Weights of a small CTC audio transcriber: activation relu, batches of 128.
Rows from block 11 of a small CTC audio transcriber, named by matrix and row number. Each number is 200 + 20 x the weight over its row's rms, rounded and kept within 0 to 999. All counts start at 0.
After each channel's rows are labels from the 100 clips, of 14976, where the channel reaches its highest value: "top examples" is what is common among them; "loudest band" is the band of the loudest frequency at the time of the peak. Only what is clearly more common there than usual is listed. The data: short read English sentences (LibriTTS-R).
# conv: pointwise conv (model.blocks.11.conv.weight, 256x256x1), inputs 192-255

conv.63,215,187,204,200,220,198,201,195,168,218,202,230,171,195,219,198,192,248,224,205,195,158,187,225,175,243,213,186,198,189,199,188,174,192,208,182,185,184,224,198,223,237,193,217,172,179,236,220,185,171,180,200,198,206,208,180,216,186,210,199,186,270,173,196
top examples: the word "the"
loudest band: 250 to 500 Hz

conv.200,204,177,208,169,194,217,176,189,183,192,179,208,190,183,210,173,170,182,195,167,214,213,201,186,205,197,190,217,195,212,217,196,191,193,189,172,210,162,155,174,206,218,230,187,188,195,215,189,192,201,200,227,211,188,167,182,212,223,210,199,197,226,216,209
top examples: the word "very"
loudest band: 250 to 500 Hz

conv.100,198,200,234,162,212,165,188,184,202,169,180,222,183,194,206,245,207,219,220,204,131,189,170,185,202,157,201,203,203,180,161,175,208,190,201,250,229,172,181,201,203,192,209,247,184,212,231,192,179,211,226,208,194,162,198,195,185,206,210,217,204,203,189,187
top examples: the word "you"
loudest band: 250 to 500 Hz

conv.220,168,205,185,187,205,164,180,204,220,212,182,217,227,198,165,214,221,202,177,178,184,181,203,205,198,188,183,205,210,209,197,226,219,192,183,236,210,196,212,182,195,227,231,206,193,242,207,201,181,182,222,217,217,179,200,181,226,188,179,195,171,261,212,178
top examples: the word "don't"; the word "i"; the word "you"
loudest band: 250 to 500 Hz

conv.142,194,174,193,190,235,165,193,176,189,199,215,203,180,200,203,202,209,160,187,171,207,197,194,238,186,163,206,211,211,199,203,216,196,197,181,202,204,218,207,178,199,212,222,198,204,162,204,235,196,212,211,200,181,174,214,174,205,173,193,191,199,197,224,197
top examples: the word "no"
loudest band: 250 to 500 Hz

conv.45,202,230,187,201,177,202,171,208,170,218,201,162,183,190,214,202,163,190,185,178,176,212,195,206,239,209,235,227,228,195,159,220,211,218,201,235,201,216,208,205,196,176,158,180,197,203,178,193,161,188,159,218,186,226,175,201,168,182,232,207,217,220,179,218
top examples: the word "very"
loudest band: 250 to 500 Hz

conv.78,192,218,213,184,175,206,189,209,192,201,221,180,214,231,212,201,207,166,191,219,207,226,216,191,192,198,216,205,183,156,241,168,162,180,213,169,218,205,219,205,177,175,184,176,181,160,203,199,168,164,209,199,186,176,215,211,212,172,191,195,183,173,195,156
top examples: the word "was"; the word "what"; the word "it"; the word "is"
loudest band: 250 to 500 Hz

conv.206,241,218,180,180,161,208,209,193,193,187,211,187,174,168,201,191,220,202,177,195,179,211,235,169,182,237,182,206,204,237,234,184,209,233,176,245,171,177,172,200,187,174,194,194,188,170,177,206,204,174,201,198,217,180,176,178,216,177,238,196,213,196,188,252
top examples: the word "was"
loudest band: 250 to 500 Hz

conv.249,185,201,209,216,213,220,229,234,186,189,204,195,199,167,164,181,178,224,186,198,199,226,172,192,183,235,205,235,170,186,175,201,174,230,200,170,212,200,183,218,221,191,175,223,151,215,196,234,162,173,197,170,198,176,174,180,223,256,258,235,222,201,206,170
top examples: the word "the"
loudest band: 250 to 500 Hz

conv.159,202,218,169,196,184,220,197,206,220,217,190,224,179,203,192,227,192,221,211,207,222,190,236,211,236,193,224,208,201,218,192,213,180,201,183,181,207,198,176,190,210,224,183,198,176,229,216,165,229,200,208,194,186,213,213,209,218,232,198,186,228,271,202,196
top examples: the word "you"; the word "do"; text has "what"; the word "don't"
loudest band: 250 to 500 Hz

conv.103,186,191,199,203,180,285,214,207,193,212,174,197,137,173,213,234,208,225,179,172,198,199,181,190,214,199,184,236,179,235,195,214,171,183,187,215,225,207,227,202,180,179,192,177,179,165,167,204,180,233,212,203,224,220,196,221,210,185,183,221,191,192,234,180
top examples: the word "up"
loudest band: 500 to 1000 Hz

conv.151,214,171,194,227,189,213,199,205,209,213,203,203,218,203,197,189,199,171,189,199,170,267,179,178,202,220,209,204,187,221,181,197,232,169,174,186,166,227,218,197,190,219,184,222,202,206,220,213,215,186,214,217,191,239,199,226,180,211,201,229,196,199,179,216
top examples: the word "who"
loudest band: 250 to 500 Hz

conv.147,199,170,187,205,176,258,181,205,226,205,204,198,213,158,201,192,188,181,172,202,175,201,213,196,224,208,171,220,227,212,179,225,211,200,184,194,210,194,208,196,199,175,243,230,209,228,207,174,207,200,168,233,184,189,184,181,200,169,188,181,219,206,201,162
top examples: the word "don't"; the word "i"; the word "you"; the word "know"
loudest band: 250 to 500 Hz

conv.93,177,196,188,234,198,166,197,224,198,236,201,231,242,194,202,171,204,207,202,192,205,198,216,205,214,183,195,183,191,172,190,176,193,206,184,193,192,228,178,202,192,211,195,224,209,207,218,221,178,162,211,212,190,197,185,194,176,242,203,179,204,160,171,221
top examples: the word "you"
loudest band: 250 to 500 Hz

conv.192,199,197,206,216,203,182,194,223,246,205,209,196,220,162,196,178,231,183,195,184,221,191,186,191,226,164,225,184,182,230,181,218,218,200,276,190,232,176,174,191,170,172,185,240,170,212,180,196,195,212,176,207,173,197,178,209,159,187,206,189,205,204,214,174
top examples: the word "was"; the word "it"
loudest band: 250 to 500 Hz; 4000 to 8000 Hz

conv.26,202,254,180,199,196,204,203,180,172,183,214,205,198,193,222,194,186,261,206,201,200,174,222,225,188,191,185,175,234,186,198,213,240,194,225,216,208,188,200,197,199,179,242,221,213,199,218,178,218,189,218,214,195,207,173,213,197,229,189,206,174,205,189,211
top examples: the word "little"; the word "a"
loudest band: 250 to 500 Hz

conv.227,234,184,204,218,217,174,184,198,201,240,202,186,226,172,172,193,210,191,212,182,176,183,234,206,184,159,197,207,198,166,158,161,205,209,197,202,208,209,235,207,196,199,192,193,171,204,240,199,212,201,173,186,235,205,194,203,202,170,219,180,208,215,183,204
top examples: the word "little"; the word "will"
loudest band: 250 to 500 Hz

conv.162,208,186,194,190,174,195,194,199,191,183,206,192,171,203,201,214,249,177,200,147,191,208,180,205,166,170,191,201,184,184,162,203,193,195,236,253,190,175,214,187,208,220,217,201,215,202,171,191,226,216,214,228,224,166,181,195,205,218,216,185,213,197,182,214
top examples: the word "little"; the word "a"
loudest band: 250 to 500 Hz

conv.30,207,220,169,190,169,226,197,215,216,194,185,227,176,205,196,205,179,192,204,197,233,232,185,217,223,204,187,191,176,207,218,207,181,194,210,216,253,197,201,166,215,194,194,234,196,202,191,242,225,231,205,226,190,175,218,182,191,166,216,178,201,206,196,238
top examples: the word "he"
loudest band: 250 to 500 Hz

conv.92,152,176,197,215,261,240,238,201,196,199,255,208,191,130,227,211,206,215,175,209,193,193,193,217,193,200,179,218,177,210,186,222,201,186,220,196,218,206,190,228,179,175,211,193,197,197,207,206,191,203,205,194,212,176,220,220,204,196,200,213,208,202,217,193
top examples: the word "he"
loudest band: 4000 to 8000 Hz

conv.205,187,176,177,202,211,193,192,198,244,199,147,175,186,191,159,207,174,216,188,189,166,229,193,220,225,197,205,196,216,200,234,200,212,124,211,195,217,188,172,194,194,205,176,200,201,224,199,212,172,204,218,202,244,179,189,242,225,223,211,220,183,169,218,197
top examples: text has "question"
loudest band: 250 to 500 Hz; 500 to 1000 Hz

conv.230,193,198,214,225,174,171,209,204,193,208,167,184,207,202,178,203,181,178,204,193,207,183,158,203,233,168,196,195,185,174,173,225,166,224,191,209,199,213,190,162,201,211,199,227,167,230,215,172,218,201,207,190,198,199,191,182,165,193,245,191,193,211,206,172
top examples: the word "the"; the word "of"
loudest band: 250 to 500 Hz

conv.138,209,211,221,177,192,206,184,198,174,185,218,194,187,211,189,230,199,219,206,233,209,205,212,214,247,212,142,198,171,227,203,194,195,226,180,200,225,137,184,233,200,214,245,173,198,205,171,178,189,206,174,192,216,191,216,180,192,148,227,176,210,229,235,180
top examples: the word "was"; the word "it"
loudest band: 250 to 500 Hz

conv.242,240,222,209,208,209,159,190,197,219,229,199,183,199,204,204,197,174,203,202,210,191,192,172,164,202,210,191,226,200,239,203,210,217,185,236,226,177,218,207,182,194,166,209,236,181,221,184,202,210,200,222,183,191,176,192,241,219,197,182,222,190,198,238,210
top examples: text has "question"
loudest band: 500 to 1000 Hz

conv.244,203,206,233,202,214,230,179,178,178,186,189,230,171,183,214,206,224,181,176,196,204,208,197,198,194,210,198,210,201,208,185,190,186,195,189,213,218,198,190,208,203,201,206,199,215,196,194,196,194,208,211,202,216,202,170,208,192,190,196,200,182,218,190,200
top examples: the word "was"; the word "it"
loudest band: 250 to 500 Hz

conv.125,162,165,191,216,194,220,184,193,204,215,179,184,213,183,198,198,173,201,209,193,192,182,208,195,192,174,159,206,173,166,213,205,206,211,237,140,199,191,168,196,215,211,217,182,209,221,258,171,222,228,171,209,196,212,215,211,218,177,201,213,192,197,187,183
top examples: the word "very"
loudest band: 500 to 1000 Hz; 250 to 500 Hz

conv.112,213,211,228,208,193,195,169,177,190,196,198,221,194,178,203,217,194,186,136,198,208,213,192,205,192,233,207,193,182,223,203,188,198,201,185,194,222,206,201,216,189,199,168,177,199,180,193,207,189,200,188,189,196,190,209,201,202,200,196,181,198,189,181,205
top examples: the word "you"; the word "he"
loudest band: 250 to 500 Hz

conv.38,211,214,220,206,218,208,190,212,165,205,211,196,203,210,225,201,168,221,190,230,201,189,188,204,221,213,189,206,185,220,192,169,165,164,173,238,217,181,190,201,230,206,218,198,226,205,198,181,180,197,144,217,191,233,221,167,257,202,172,198,207,218,212,211
top examples: the word "you"; the word "what"; the word "do"
loudest band: 250 to 500 Hz

conv.219,192,222,203,207,230,181,209,197,201,204,208,231,181,181,192,207,192,181,167,225,208,190,226,192,222,232,200,202,218,233,211,237,193,187,128,240,192,193,197,175,202,197,183,237,179,220,216,215,199,201,200,209,197,170,227,192,185,240,216,208,164,196,212,193
top examples: the word "the"
loudest band: 500 to 1000 Hz

conv.64,219,211,227,183,188,217,162,176,194,180,186,215,203,177,205,171,173,207,207,218,167,175,214,180,216,164,185,219,231,199,196,208,184,199,198,191,214,182,232,199,168,198,212,194,165,189,219,148,175,190,215,219,184,197,228,230,194,161,208,234,169,203,227,191
top examples: the word "will"
loudest band: 500 to 1000 Hz

conv.154,184,169,212,201,202,207,163,183,213,192,166,179,188,205,195,257,222,215,193,190,228,199,173,223,218,198,198,210,199,247,227,198,188,167,226,202,208,208,189,169,159,230,198,184,222,198,202,173,209,208,169,194,209,222,168,212,185,225,187,231,182,191,191,210
top examples: the word "he"
loudest band: 250 to 500 Hz

conv.108,202,233,185,191,196,165,188,182,170,205,221,186,220,211,192,215,182,178,218,224,174,217,230,202,206,188,199,193,184,193,190,227,200,216,220,172,218,185,213,157,198,201,232,200,196,200,197,190,190,226,223,189,158,186,173,219,186,203,213,201,175,198,211,197
top examples: the word "don't"; the word "i"; the word "know"
loudest band: 250 to 500 Hz