{"model": "CTC audio transcriber", "dataset": "short read English sentences (LibriTTS-R)", "train_examples": 26041, "gain_aug_db": 10, "n_mels": 80, "hop_length": 160, "input": "log_mel", "spec_augment": true, "win_length": 512, "tokenizer": "char", "vocab_size": 32, "arch": "tdnn", "norm": "batchnorm", "hidden_act": "relu", "channel_attention": "se", "depths": [14], "kernel_size": 3, "stem": "single", "widths": [256], "init": "small_normal", "optimizer": "muon", "muon_scale": "original", "learning_rate": 0.0084, "momentum": 0.95, "nesterov": true, "orthogonalizer": "newton_schulz_5", "adamw_lr_other_params": 0.0011, "ema_decay": 0.995, "max_steps": 7900, "batch_size": 128, "epochs": 38.8, "lr_schedule": "wsd_sqrt", "decay_fraction": 0.3, "final_lr_fraction": 0, "warmup_steps": 230, "weight_decay": 0.05, "adamw_weight_decay_other_params": 0}
Rows from block 11 of a small CTC audio transcriber, named by matrix and row number. Each number is 50 + 12 x the weight over its row's rms, rounded and kept within 0 to 99. All counts start at 0.
Before each channel's rows are labels from the 100 clips, of 14976, where the channel reaches its highest value: "loudest band" is the band of the loudest frequency at the time of the peak. Only what is clearly more common there than usual is listed. The data: short read English sentences (LibriTTS-R). In brackets: how many of the 100.
# conv: pointwise conv (model.blocks.11.conv.weight, 256x256x1), inputs 128-191

loudest band: 500 to 1000 Hz (32); 250 to 500 Hz (27)
conv.125:55 57 46 28 47 64 36 64 42 49 56 59 45 49 45 41 59 59 31 52 62 37 58 68 54 30 43 52 59 44 56 48 54 45 34 56 36 56 67 73 40 30 40 66 46 52 75 45 42 77 55 54 49 65 58 49 47 73 39 36 59 50 58 24

loudest band: 250 to 500 Hz (41)
conv.243:50 48 64 43 37 42 50 49 66 48 79 52 61 38 67 73 34 64 41 50 42 58 51 52 81 62 32 49 53 72 56 72 41 53 33 61 45 64 38 54 52 48 38 51 31 65 64 39 65 56 56 58 53 51 54 43 41 52 60 56 39 46 35 54

loudest band: 4000 to 8000 Hz (67)
conv.164:48 41 57 60 49 46 43 43 40 46 64 53 50 41 37 36 28 65 45 27 60 49 53 35 35 38 48 34 51 51 49 74 60 39 66 38 45 56 50 56 30 31 42 48 34 59 48 60 28 44 65 50 21 38 51 59 43 50 68 44 45 39 53 39

loudest band: 250 to 500 Hz (27)
conv.1:29 57 50 33 57 27 65 36 80 51 40 65 34 47 45 45 62 58 50 48 54 30 31 54 46 60 40 32 60 49 57 62 63 58 56 18 39 44 44 51 60 51 46 54 50 66 87 39 64 38 32 56 53 59 48 29 40 40 36 71 18 34 58 52

loudest band: 250 to 500 Hz (28)
conv.30:59 57 54 48 64 53 54 45 36 22 46 57 08 21 66 43 61 56 46 50 41 36 41 58 41 52 54 41 47 46 43 40 46 20 38 60 61 59 26 35 77 28 43 59 34 51 45 45 41 48 58 50 32 51 44 68 40 52 57 34 37 30 48 72

loudest band: 4000 to 8000 Hz (25)
conv.167:39 36 52 38 71 43 53 61 55 57 73 63 61 46 48 52 48 45 57 62 75 76 69 63 43 28 52 33 54 47 44 58 42 33 55 43 33 36 51 47 91 26 57 50 34 69 50 41 52 52 59 32 28 38 58 58 53 59 49 45 74 53 71 59

loudest band: 500 to 1000 Hz (32)
conv.111:46 41 40 61 39 56 25 40 43 67 60 38 46 63 35 61 55 56 45 52 40 68 42 45 55 44 49 66 71 42 54 48 19 67 48 45 12 52 48 43 61 62 34 66 71 64 41 49 31 68 71 49 63 33 46 47 57 37 31 62 41 60 49 58

loudest band: 4000 to 8000 Hz (36)
conv.210:44 56 44 50 55 46 35 45 46 72 48 72 40 43 39 79 58 80 54 49 48 48 54 40 41 46 43 71 28 62 63 52 62 53 41 48 62 44 55 36 75 52 60 56 47 58 39 39 36 26 51 56 61 50 49 37 39 50 50 36 58 47 41 43

loudest band: 250 to 500 Hz (39)
conv.227:62 58 56 35 59 43 75 54 60 26 44 45 31 49 43 53 66 79 45 46 67 50 37 38 39 47 60 59 57 60 60 51 31 65 57 71 43 74 49 58 46 56 50 44 47 45 59 57 32 73 48 48 39 47 48 48 48 39 48 42 36 62 65 57

loudest band: 500 to 1000 Hz (30)
conv.118:52 56 59 61 39 45 53 22 64 45 33 59 46 55 44 43 44 34 74 51 77 24 42 54 51 48 81 56 50 60 52 52 46 67 44 55 42 55 72 49 48 21 38 40 52 37 53 44 27 39 43 52 41 64 61 42 61 53 57 71 68 47 53 58

loudest band: 250 to 500 Hz (29)
conv.7:41 61 51 47 55 31 41 69 26 66 55 42 42 51 53 68 36 51 55 46 44 45 54 49 51 27 43 52 74 62 73 62 35 55 46 35 45 56 36 35 58 41 51 33 61 44 31 59 42 49 51 58 54 34 50 65 45 67 41 27 44 52 65 42

loudest band: 250 to 500 Hz (37)
conv.63:23 42 39 16 60 59 39 57 63 53 39 36 65 36 47 46 38 52 47 46 39 35 42 45 43 67 72 36 52 30 60 55 51 33 48 55 38 34 49 39 34 60 62 53 56 52 48 45 47 48 49 51 57 61 40 31 55 30 47 40 61 46 40 51

loudest band: 250 to 500 Hz (34)
conv.53:50 54 52 60 38 48 68 31 55 63 57 39 72 41 69 52 49 69 46 40 54 63 40 38 51 25 52 49 39 36 33 38 60 52 51 50 58 42 35 35 74 23 57 48 13 31 62 53 56 57 52 40 71 35 37 41 51 58 40 48 60 45 56 65

loudest band: 250 to 500 Hz (25)
conv.123:59 44 65 80 29 54 48 47 47 35 50 47 28 51 50 46 39 55 73 47 64 40 47 75 63 31 45 42 63 55 36 59 64 66 64 56 47 51 47 30 63 55 70 35 61 44 50 60 54 44 62 60 51 53 66 47 24 70 40 65 51 78 47 63

loudest band: 250 to 500 Hz (29)
conv.112:50 42 55 70 41 55 62 45 54 37 40 42 44 60 45 62 28 37 60 57 47 55 59 25 53 40 69 38 37 55 29 54 56 57 45 39 44 43 64 47 57 52 64 47 41 58 39 65 42 47 38 29 48 42 56 37 55 34 39 48 47 44 56 51

loudest band: 250 to 500 Hz (42)
conv.38:59 59 30 48 39 47 42 55 47 41 32 60 64 56 39 55 60 56 65 67 42 55 52 31 54 50 52 62 44 41 39 33 39 56 53 52 28 32 57 51 38 44 48 66 52 65 34 34 41 55 41 68 52 50 37 43 48 45 66 52 44 71 64 45

loudest band: 250 to 500 Hz (35)
conv.115:45 49 66 53 39 34 27 43 37 64 62 37 60 46 59 75 45 87 69 42 45 57 58 48 43 55 72 63 59 38 59 43 38 57 40 39 59 52 36 46 55 40 56 57 59 70 58 45 53 52 62 72 49 42 27 49 50 67 45 34 59 41 64 30

loudest band: 500 to 1000 Hz (48)
conv.218:36 39 77 34 45 38 69 59 50 68 36 38 56 43 68 30 36 68 56 47 35 49 27 42 39 35 32 34 69 31 21 49 60 64 38 49 14 62 36 49 41 56 44 49 41 52 78 39 39 59 69 52 65 55 60 49 64 58 49 43 59 37 58 35

loudest band: 250 to 500 Hz (39)
conv.2:44 63 54 43 46 38 49 36 63 53 58 45 39 46 54 50 63 46 42 50 50 53 49 45 51 25 72 54 53 41 69 42 48 36 49 40 49 48 47 47 51 56 46 46 38 38 35 55 77 48 61 60 45 80 32 37 40 43 54 50 29 56 47 41

loudest band: 500 to 1000 Hz (26)
conv.64:59 43 40 66 35 51 63 58 60 65 58 66 40 65 55 47 38 37 54 62 70 16 61 51 69 57 78 52 44 53 26 49 42 36 25 50 39 56 63 49 59 34 63 60 58 56 59 52 47 51 59 34 40 43 50 31 53 41 63 61 31 67 57 68

loudest band: 250 to 500 Hz (29)
conv.236:59 52 20 45 61 37 72 55 29 36 65 58 37 14 71 57 49 26 62 51 76 43 50 57 45 43 49 37 40 57 45 32 50 48 36 34 45 29 59 68 39 48 36 55 69 62 54 46 51 51 53 56 49 37 45 48 37 48 78 44 42 52 57 53

loudest band: 250 to 500 Hz (38)
conv.94:37 41 59 31 58 39 45 57 34 40 52 38 48 46 70 49 53 46 46 45 54 85 51 50 50 25 53 42 51 46 57 49 41 23 46 60 39 74 50 47 74 47 39 55 67 75 43 73 32 39 48 65 46 76 67 35 49 61 70 56 33 43 21 55

loudest band: 250 to 500 Hz (26)
conv.3:51 45 57 63 49 36 42 53 41 57 80 60 46 67 44 35 46 48 71 58 47 67 49 48 36 47 64 57 30 62 61 58 80 51 43 71 50 45 62 50 62 55 40 74 36 53 42 58 37 58 49 54 43 41 43 57 58 40 33 36 40 51 50 57

loudest band: 250 to 500 Hz (31)
conv.108:61 51 45 41 51 45 62 51 69 57 55 55 57 50 51 46 60 29 45 50 40 55 48 46 55 35 39 34 40 60 52 48 49 90 82 71 64 43 53 46 51 26 56 53 40 64 56 71 59 37 90 33 62 51 52 46 54 57 44 56 41 38 50 42

loudest band: 500 to 1000 Hz (37)
conv.177:51 52 56 28 27 46 47 71 43 28 46 54 40 66 57 50 36 50 53 49 50 70 48 44 28 47 23 60 27 19 33 46 38 55 50 52 48 45 54 51 43 54 59 54 33 56 47 69 43 37 53 32 60 46 37 47 67 42 69 52 60 68 56 65

loudest band: 250 to 500 Hz (41)
conv.26:56 49 41 45 39 38 51 62 35 58 50 39 44 29 50 44 51 34 82 33 82 41 26 50 34 31 42 52 40 51 43 68 45 51 62 37 36 43 63 62 48 26 62 64 32 54 31 60 53 76 33 38 51 33 45 53 44 57 34 51 37 61 29 70

loudest band: 250 to 500 Hz (38); 500 to 1000 Hz (26)
conv.205:73 87 42 38 55 58 34 29 49 36 48 57 40 65 49 58 55 38 50 59 62 60 65 48 67 35 50 61 62 81 43 63 55 49 50 51 41 54 45 62 24 48 43 52 44 55 66 42 44 58 44 41 55 39 41 64 32 56 42 53 52 56 61 35

loudest band: 250 to 500 Hz (30)
conv.128:53 36 49 41 70 49 46 37 26 45 32 49 41 48 35 65 36 44 67 49 36 71 55 31 66 32 56 55 57 37 43 43 27 50 32 41 41 52 35 58 48 44 45 83 35 57 46 70 70 50 57 32 47 45 61 45 49 44 42 30 60 41 36 64

loudest band: 2000 to 4000 Hz (25)
conv.77:61 41 50 35 37 47 43 43 64 67 38 51 35 46 28 60 47 48 35 47 40 57 50 27 61 55 43 32 48 55 41 47 56 49 59 47 61 73 57 78 62 28 43 35 59 50 30 56 57 27 43 57 44 41 43 35 71 46 84 72 51 53 59 61

loudest band: 2000 to 4000 Hz (68)
conv.19:42 60 42 48 61 62 73 48 33 54 50 40 42 73 48 38 48 43 53 50 60 58 31 66 68 43 39 50 56 37 48 73 45 42 44 38 49 53 54 46 36 43 55 66 45 71 54 51 28 49 39 36 44 59 40 47 58 60 49 30 59 58 44 72

loudest band: 250 to 500 Hz (33)
conv.223:53 47 47 40 49 44 70 34 38 49 53 42 48 48 43 61 33 70 38 86 39 52 34 68 35 54 56 35 53 28 37 39 58 56 24 41 48 57 56 65 33 71 64 72 63 95 70 48 63 48 45 20 54 46 66 42 57 45 56 33 59 60 54 43

loudest band: 4000 to 8000 Hz (27)
conv.137:64 50 47 49 49 52 64 58 08 50 50 44 49 65 37 39 64 69 40 66 62 35 57 53 69 56 39 53 49 48 54 32 33 43 52 45 46 58 48 48 59 55 64 52 74 44 32 50 62 75 45 50 19 40 36 56 34 57 50 63 34 40 58 73

loudest band: 4000 to 8000 Hz (37)
conv.92:56 39 42 38 42 51 53 37 60 40 47 74 51 34 64 49 25 51 48 45 54 47 39 48 57 74 47 39 75 52 60 32 55 40 44 64 46 60 62 35 57 67 55 38 49 57 41 41 53 50 36 66 34 63 82 55 37 70 46 37 40 36 41 53

loudest band: 500 to 1000 Hz (30); 250 to 500 Hz (25)
conv.15:63 52 63 39 45 21 63 56 47 40 46 80 64 52 52 45 63 45 39 52 49 37 53 50 58 71 47 67 39 60 40 55 58 47 68 66 26 70 26 35 64 49 45 48 50 51 38 34 69 53 49 64 24 72 53 63 56 63 41 31 51 59 50 42

loudest band: 250 to 500 Hz (40)
conv.182:57 57 61 56 30 42 40 39 36 53 49 46 65 40 52 45 60 41 65 32 53 47 45 44 64 50 59 26 40 40 34 41 46 48 60 54 41 43 48 64 67 51 53 65 51 50 54 74 60 33 37 47 78 38 32 46 60 60 60 48 49 54 51 67

loudest band: 4000 to 8000 Hz (26)
conv.82:47 63 54 54 61 44 34 61 53 42 48 40 57 35 58 54 58 56 41 50 62 44 54 57 36 27 43 57 60 34 33 63 45 30 40 55 47 44 43 59 52 42 54 51 51 61 55 31 65 64 63 43 56 49 63 53 56 56 47 58 39 55 46 61

loudest band: 500 to 1000 Hz (29)
conv.103:50 50 78 86 38 53 47 57 51 56 42 48 64 81 51 35 48 36 49 33 66 66 58 61 48 64 47 53 34 56 62 43 43 41 46 56 42 29 64 51 31 65 41 54 41 45 44 38 28 48 45 58 51 23 62 43 52 60 62 60 46 48 37 38

loudest band: 250 to 500 Hz (34)
conv.149:45 36 44 52 33 67 68 37 76 36 54 30 48 31 40 51 43 17 69 56 59 54 41 51 51 51 42 56 51 56 61 55 37 44 44 45 66 49 30 57 26 38 64 62 43 53 37 64 55 36 36 35 50 59 63 54 61 38 62 43 47 52 67 62

loudest band: 4000 to 8000 Hz (40)
conv.161:46 59 62 44 76 44 63 41 46 55 66 56 28 45 43 70 46 38 40 37 53 43 41 46 62 43 42 81 46 51 46 45 47 51 38 75 59 43 33 49 48 66 50 62 57 42 53 55 62 59 50 65 67 30 40 26 29 41 43 41 43 53 63 66

loudest band: 500 to 1000 Hz (26)
conv.57:69 58 56 38 51 42 70 48 45 39 41 49 52 43 38 33 43 60 60 55 62 44 32 44 52 42 49 59 68 66 61 63 65 54 44 49 41 46 46 63 62 45 70 54 38 25 53 36 64 62 42 45 26 61 43 35 47 58 67 49 49 46 48 45

loudest band: 250 to 500 Hz (39)
conv.191:54 61 52 47 42 51 61 45 30 39 26 42 39 52 49 36 48 52 55 42 46 49 28 65 49 68 70 44 43 64 43 42 40 41 62 51 40 49 71 38 37 44 43 37 57 51 61 63 47 57 43 55 49 31 54 44 51 43 65 47 63 50 55 30

loudest band: 500 to 1000 Hz (30)
conv.197:68 40 51 20 76 49 47 49 54 48 61 66 65 54 43 43 53 37 52 39 50 80 42 48 36 44 40 53 47 45 45 50 61 22 51 37 55 44 50 49 65 53 62 62 62 60 62 37 57 27 53 54 41 51 17 48 50 45 57 55 35 51 57 47

loudest band: 500 to 1000 Hz (33); 250 to 500 Hz (30)
conv.188:32 41 57 69 69 44 55 65 57 39 45 40 66 48 43 43 49 53 52 44 52 64 45 36 44 36 29 45 62 40 44 66 64 61 70 39 32 24 60 29 44 49 55 49 42 60 63 37 57 37 47 55 57 46 40 38 36 53 53 78 35 39 59 44

loudest band: 2000 to 4000 Hz (52)
conv.40:39 43 39 38 53 43 54 75 49 72 58 59 40 41 37 50 49 62 50 44 38 66 61 61 49 40 41 32 37 56 42 71 38 52 60 45 52 49 64 65 42 33 52 58 59 51 72 30 45 34 52 44 32 36 36 51 67 51 56 53 60 73 39 66

loudest band: 2000 to 4000 Hz (40)
conv.150:45 52 54 45 52 35 79 47 50 68 51 49 47 33 51 48 51 46 64 43 26 56 32 68 64 55 47 45 52 69 34 84 42 22 59 75 50 31 41 46 31 38 45 64 18 40 36 39 72 52 50 72 52 52 48 78 70 46 38 64 51 58 44 59

loudest band: 250 to 500 Hz (31)
conv.162:38 53 61 50 49 54 57 46 33 67 53 43 50 34 46 33 52 63 38 41 32 51 61 73 53 40 53 56 56 66 49 49 40 49 43 50 49 56 57 60 67 41 24 76 53 57 72 31 48 33 44 55 28 39 41 77 69 60 36 38 47 64 54 43

loudest band: 500 to 1000 Hz (35)
conv.219:65 59 47 67 47 53 33 34 45 40 52 56 52 76 39 60 60 43 58 61 50 52 58 39 62 50 65 38 46 34 41 64 49 31 58 56 60 42 55 44 49 55 36 49 48 57 51 22 44 44 53 46 37 61 60 72 61 30 37 41 62 50 45 42

loudest band: 250 to 500 Hz (42)
conv.185:57 58 64 48 33 58 52 60 56 42 63 38 39 37 35 78 42 56 41 78 37 27 45 44 48 37 51 53 66 52 34 50 46 58 56 49 56 77 55 43 64 29 56 52 35 50 44 27 65 32 74 55 68 45 48 46 37 52 40 43 28 33 24 55

loudest band: 250 to 500 Hz (25)
conv.147:45 36 32 58 42 41 67 56 54 71 54 37 57 45 59 46 39 41 56 45 49 38 37 43 30 54 42 54 72 55 63 36 35 33 67 50 49 51 49 64 38 52 59 58 38 64 57 43 73 42 99 37 59 36 49 63 45 42 55 57 45 51 54 74

loudest band: 500 to 1000 Hz (54)
conv.102:50 52 49 51 61 51 58 48 38 67 34 50 39 38 36 54 48 49 72 45 46 48 45 56 63 51 54 43 49 59 65 37 46 52 55 61 26 27 37 70 54 35 49 44 53 44 54 43 60 51 72 55 47 66 57 35 50 46 61 64 70 68 47 48

loudest band: 500 to 1000 Hz (39); 250 to 500 Hz (26)
conv.226:47 41 50 44 47 56 50 52 53 59 64 40 53 65 49 78 60 53 38 47 47 35 63 33 61 45 52 77 32 49 48 45 42 53 50 50 46 50 46 53 48 36 48 68 68 52 62 35 34 37 40 47 35 44 43 55 51 33 48 49 47 39 35 43

loudest band: 500 to 1000 Hz (36)
conv.194:50 51 34 46 40 58 46 55 25 42 51 53 53 54 64 50 40 64 58 46 74 57 50 51 53 36 60 47 46 38 58 60 36 56 32 41 61 51 27 37 28 43 48 48 60 48 69 49 64 52 44 61 48 57 79 42 63 37 64 60 63 56 53 47

loudest band: 250 to 500 Hz (26)
conv.166:50 52 81 50 57 47 46 34 51 57 49 30 47 44 48 66 65 49 53 57 40 49 44 50 39 47 32 38 65 41 62 44 43 70 44 39 43 57 63 50 40 66 40 45 68 56 54 58 48 26 40 54 45 48 45 57 53 57 58 43 62 55 57 39

loudest band: 500 to 1000 Hz (28)
conv.135:60 38 62 64 23 42 50 58 53 46 47 51 45 41 45 51 62 61 58 50 66 30 43 60 66 34 37 59 52 48 60 54 50 41 63 54 42 36 48 68 56 47 46 50 73 51 37 56 21 50 50 39 47 76 37 33 60 64 60 33 26 15 53 58

loudest band: 250 to 500 Hz (27)
conv.27:47 31 71 33 41 59 47 66 43 67 40 48 30 58 58 68 49 60 38 49 46 38 36 49 51 55 30 49 56 52 53 59 45 35 46 60 46 44 48 50 32 63 35 62 52 53 64 49 34 49 48 65 39 36 38 46 46 38 38 58 48 43 49 63

loudest band: 2000 to 4000 Hz (55)
conv.132:47 57 48 33 60 28 72 51 49 60 60 39 51 41 47 53 41 47 36 36 40 47 43 20 47 47 59 67 53 46 40 73 70 40 68 37 40 36 60 31 58 62 38 45 48 62 50 41 56 42 27 69 35 51 66 73 26 71 32 40 68 38 59 72

loudest band: 500 to 1000 Hz (26)
conv.10:78 53 35 39 56 34 60 50 59 44 72 45 63 26 56 57 51 49 53 38 42 75 51 49 47 46 55 23 22 48 65 47 54 48 48 29 42 44 40 70 39 39 54 43 48 50 33 30 43 61 54 56 37 61 41 45 35 46 50 57 41 46 44 57

loudest band: 4000 to 8000 Hz (37)
conv.163:36 67 64 42 50 44 40 45 57 45 29 50 52 54 37 59 37 56 58 44 33 42 51 50 41 50 48 62 33 23 53 61 58 43 49 30 51 57 45 53 38 55 44 49 64 50 40 42 52 59 55 41 59 48 44 50 57 35 53 36 34 51 53 41

loudest band: 500 to 1000 Hz (28); 250 to 500 Hz (26)
conv.158:58 63 49 42 39 52 45 44 45 57 52 71 41 55 63 43 36 45 59 64 47 61 46 38 54 59 30 52 36 44 66 61 29 55 45 66 48 53 43 34 47 33 82 49 57 39 51 54 53 61 50 56 55 53 47 52 36 29 39 62 41 59 39 32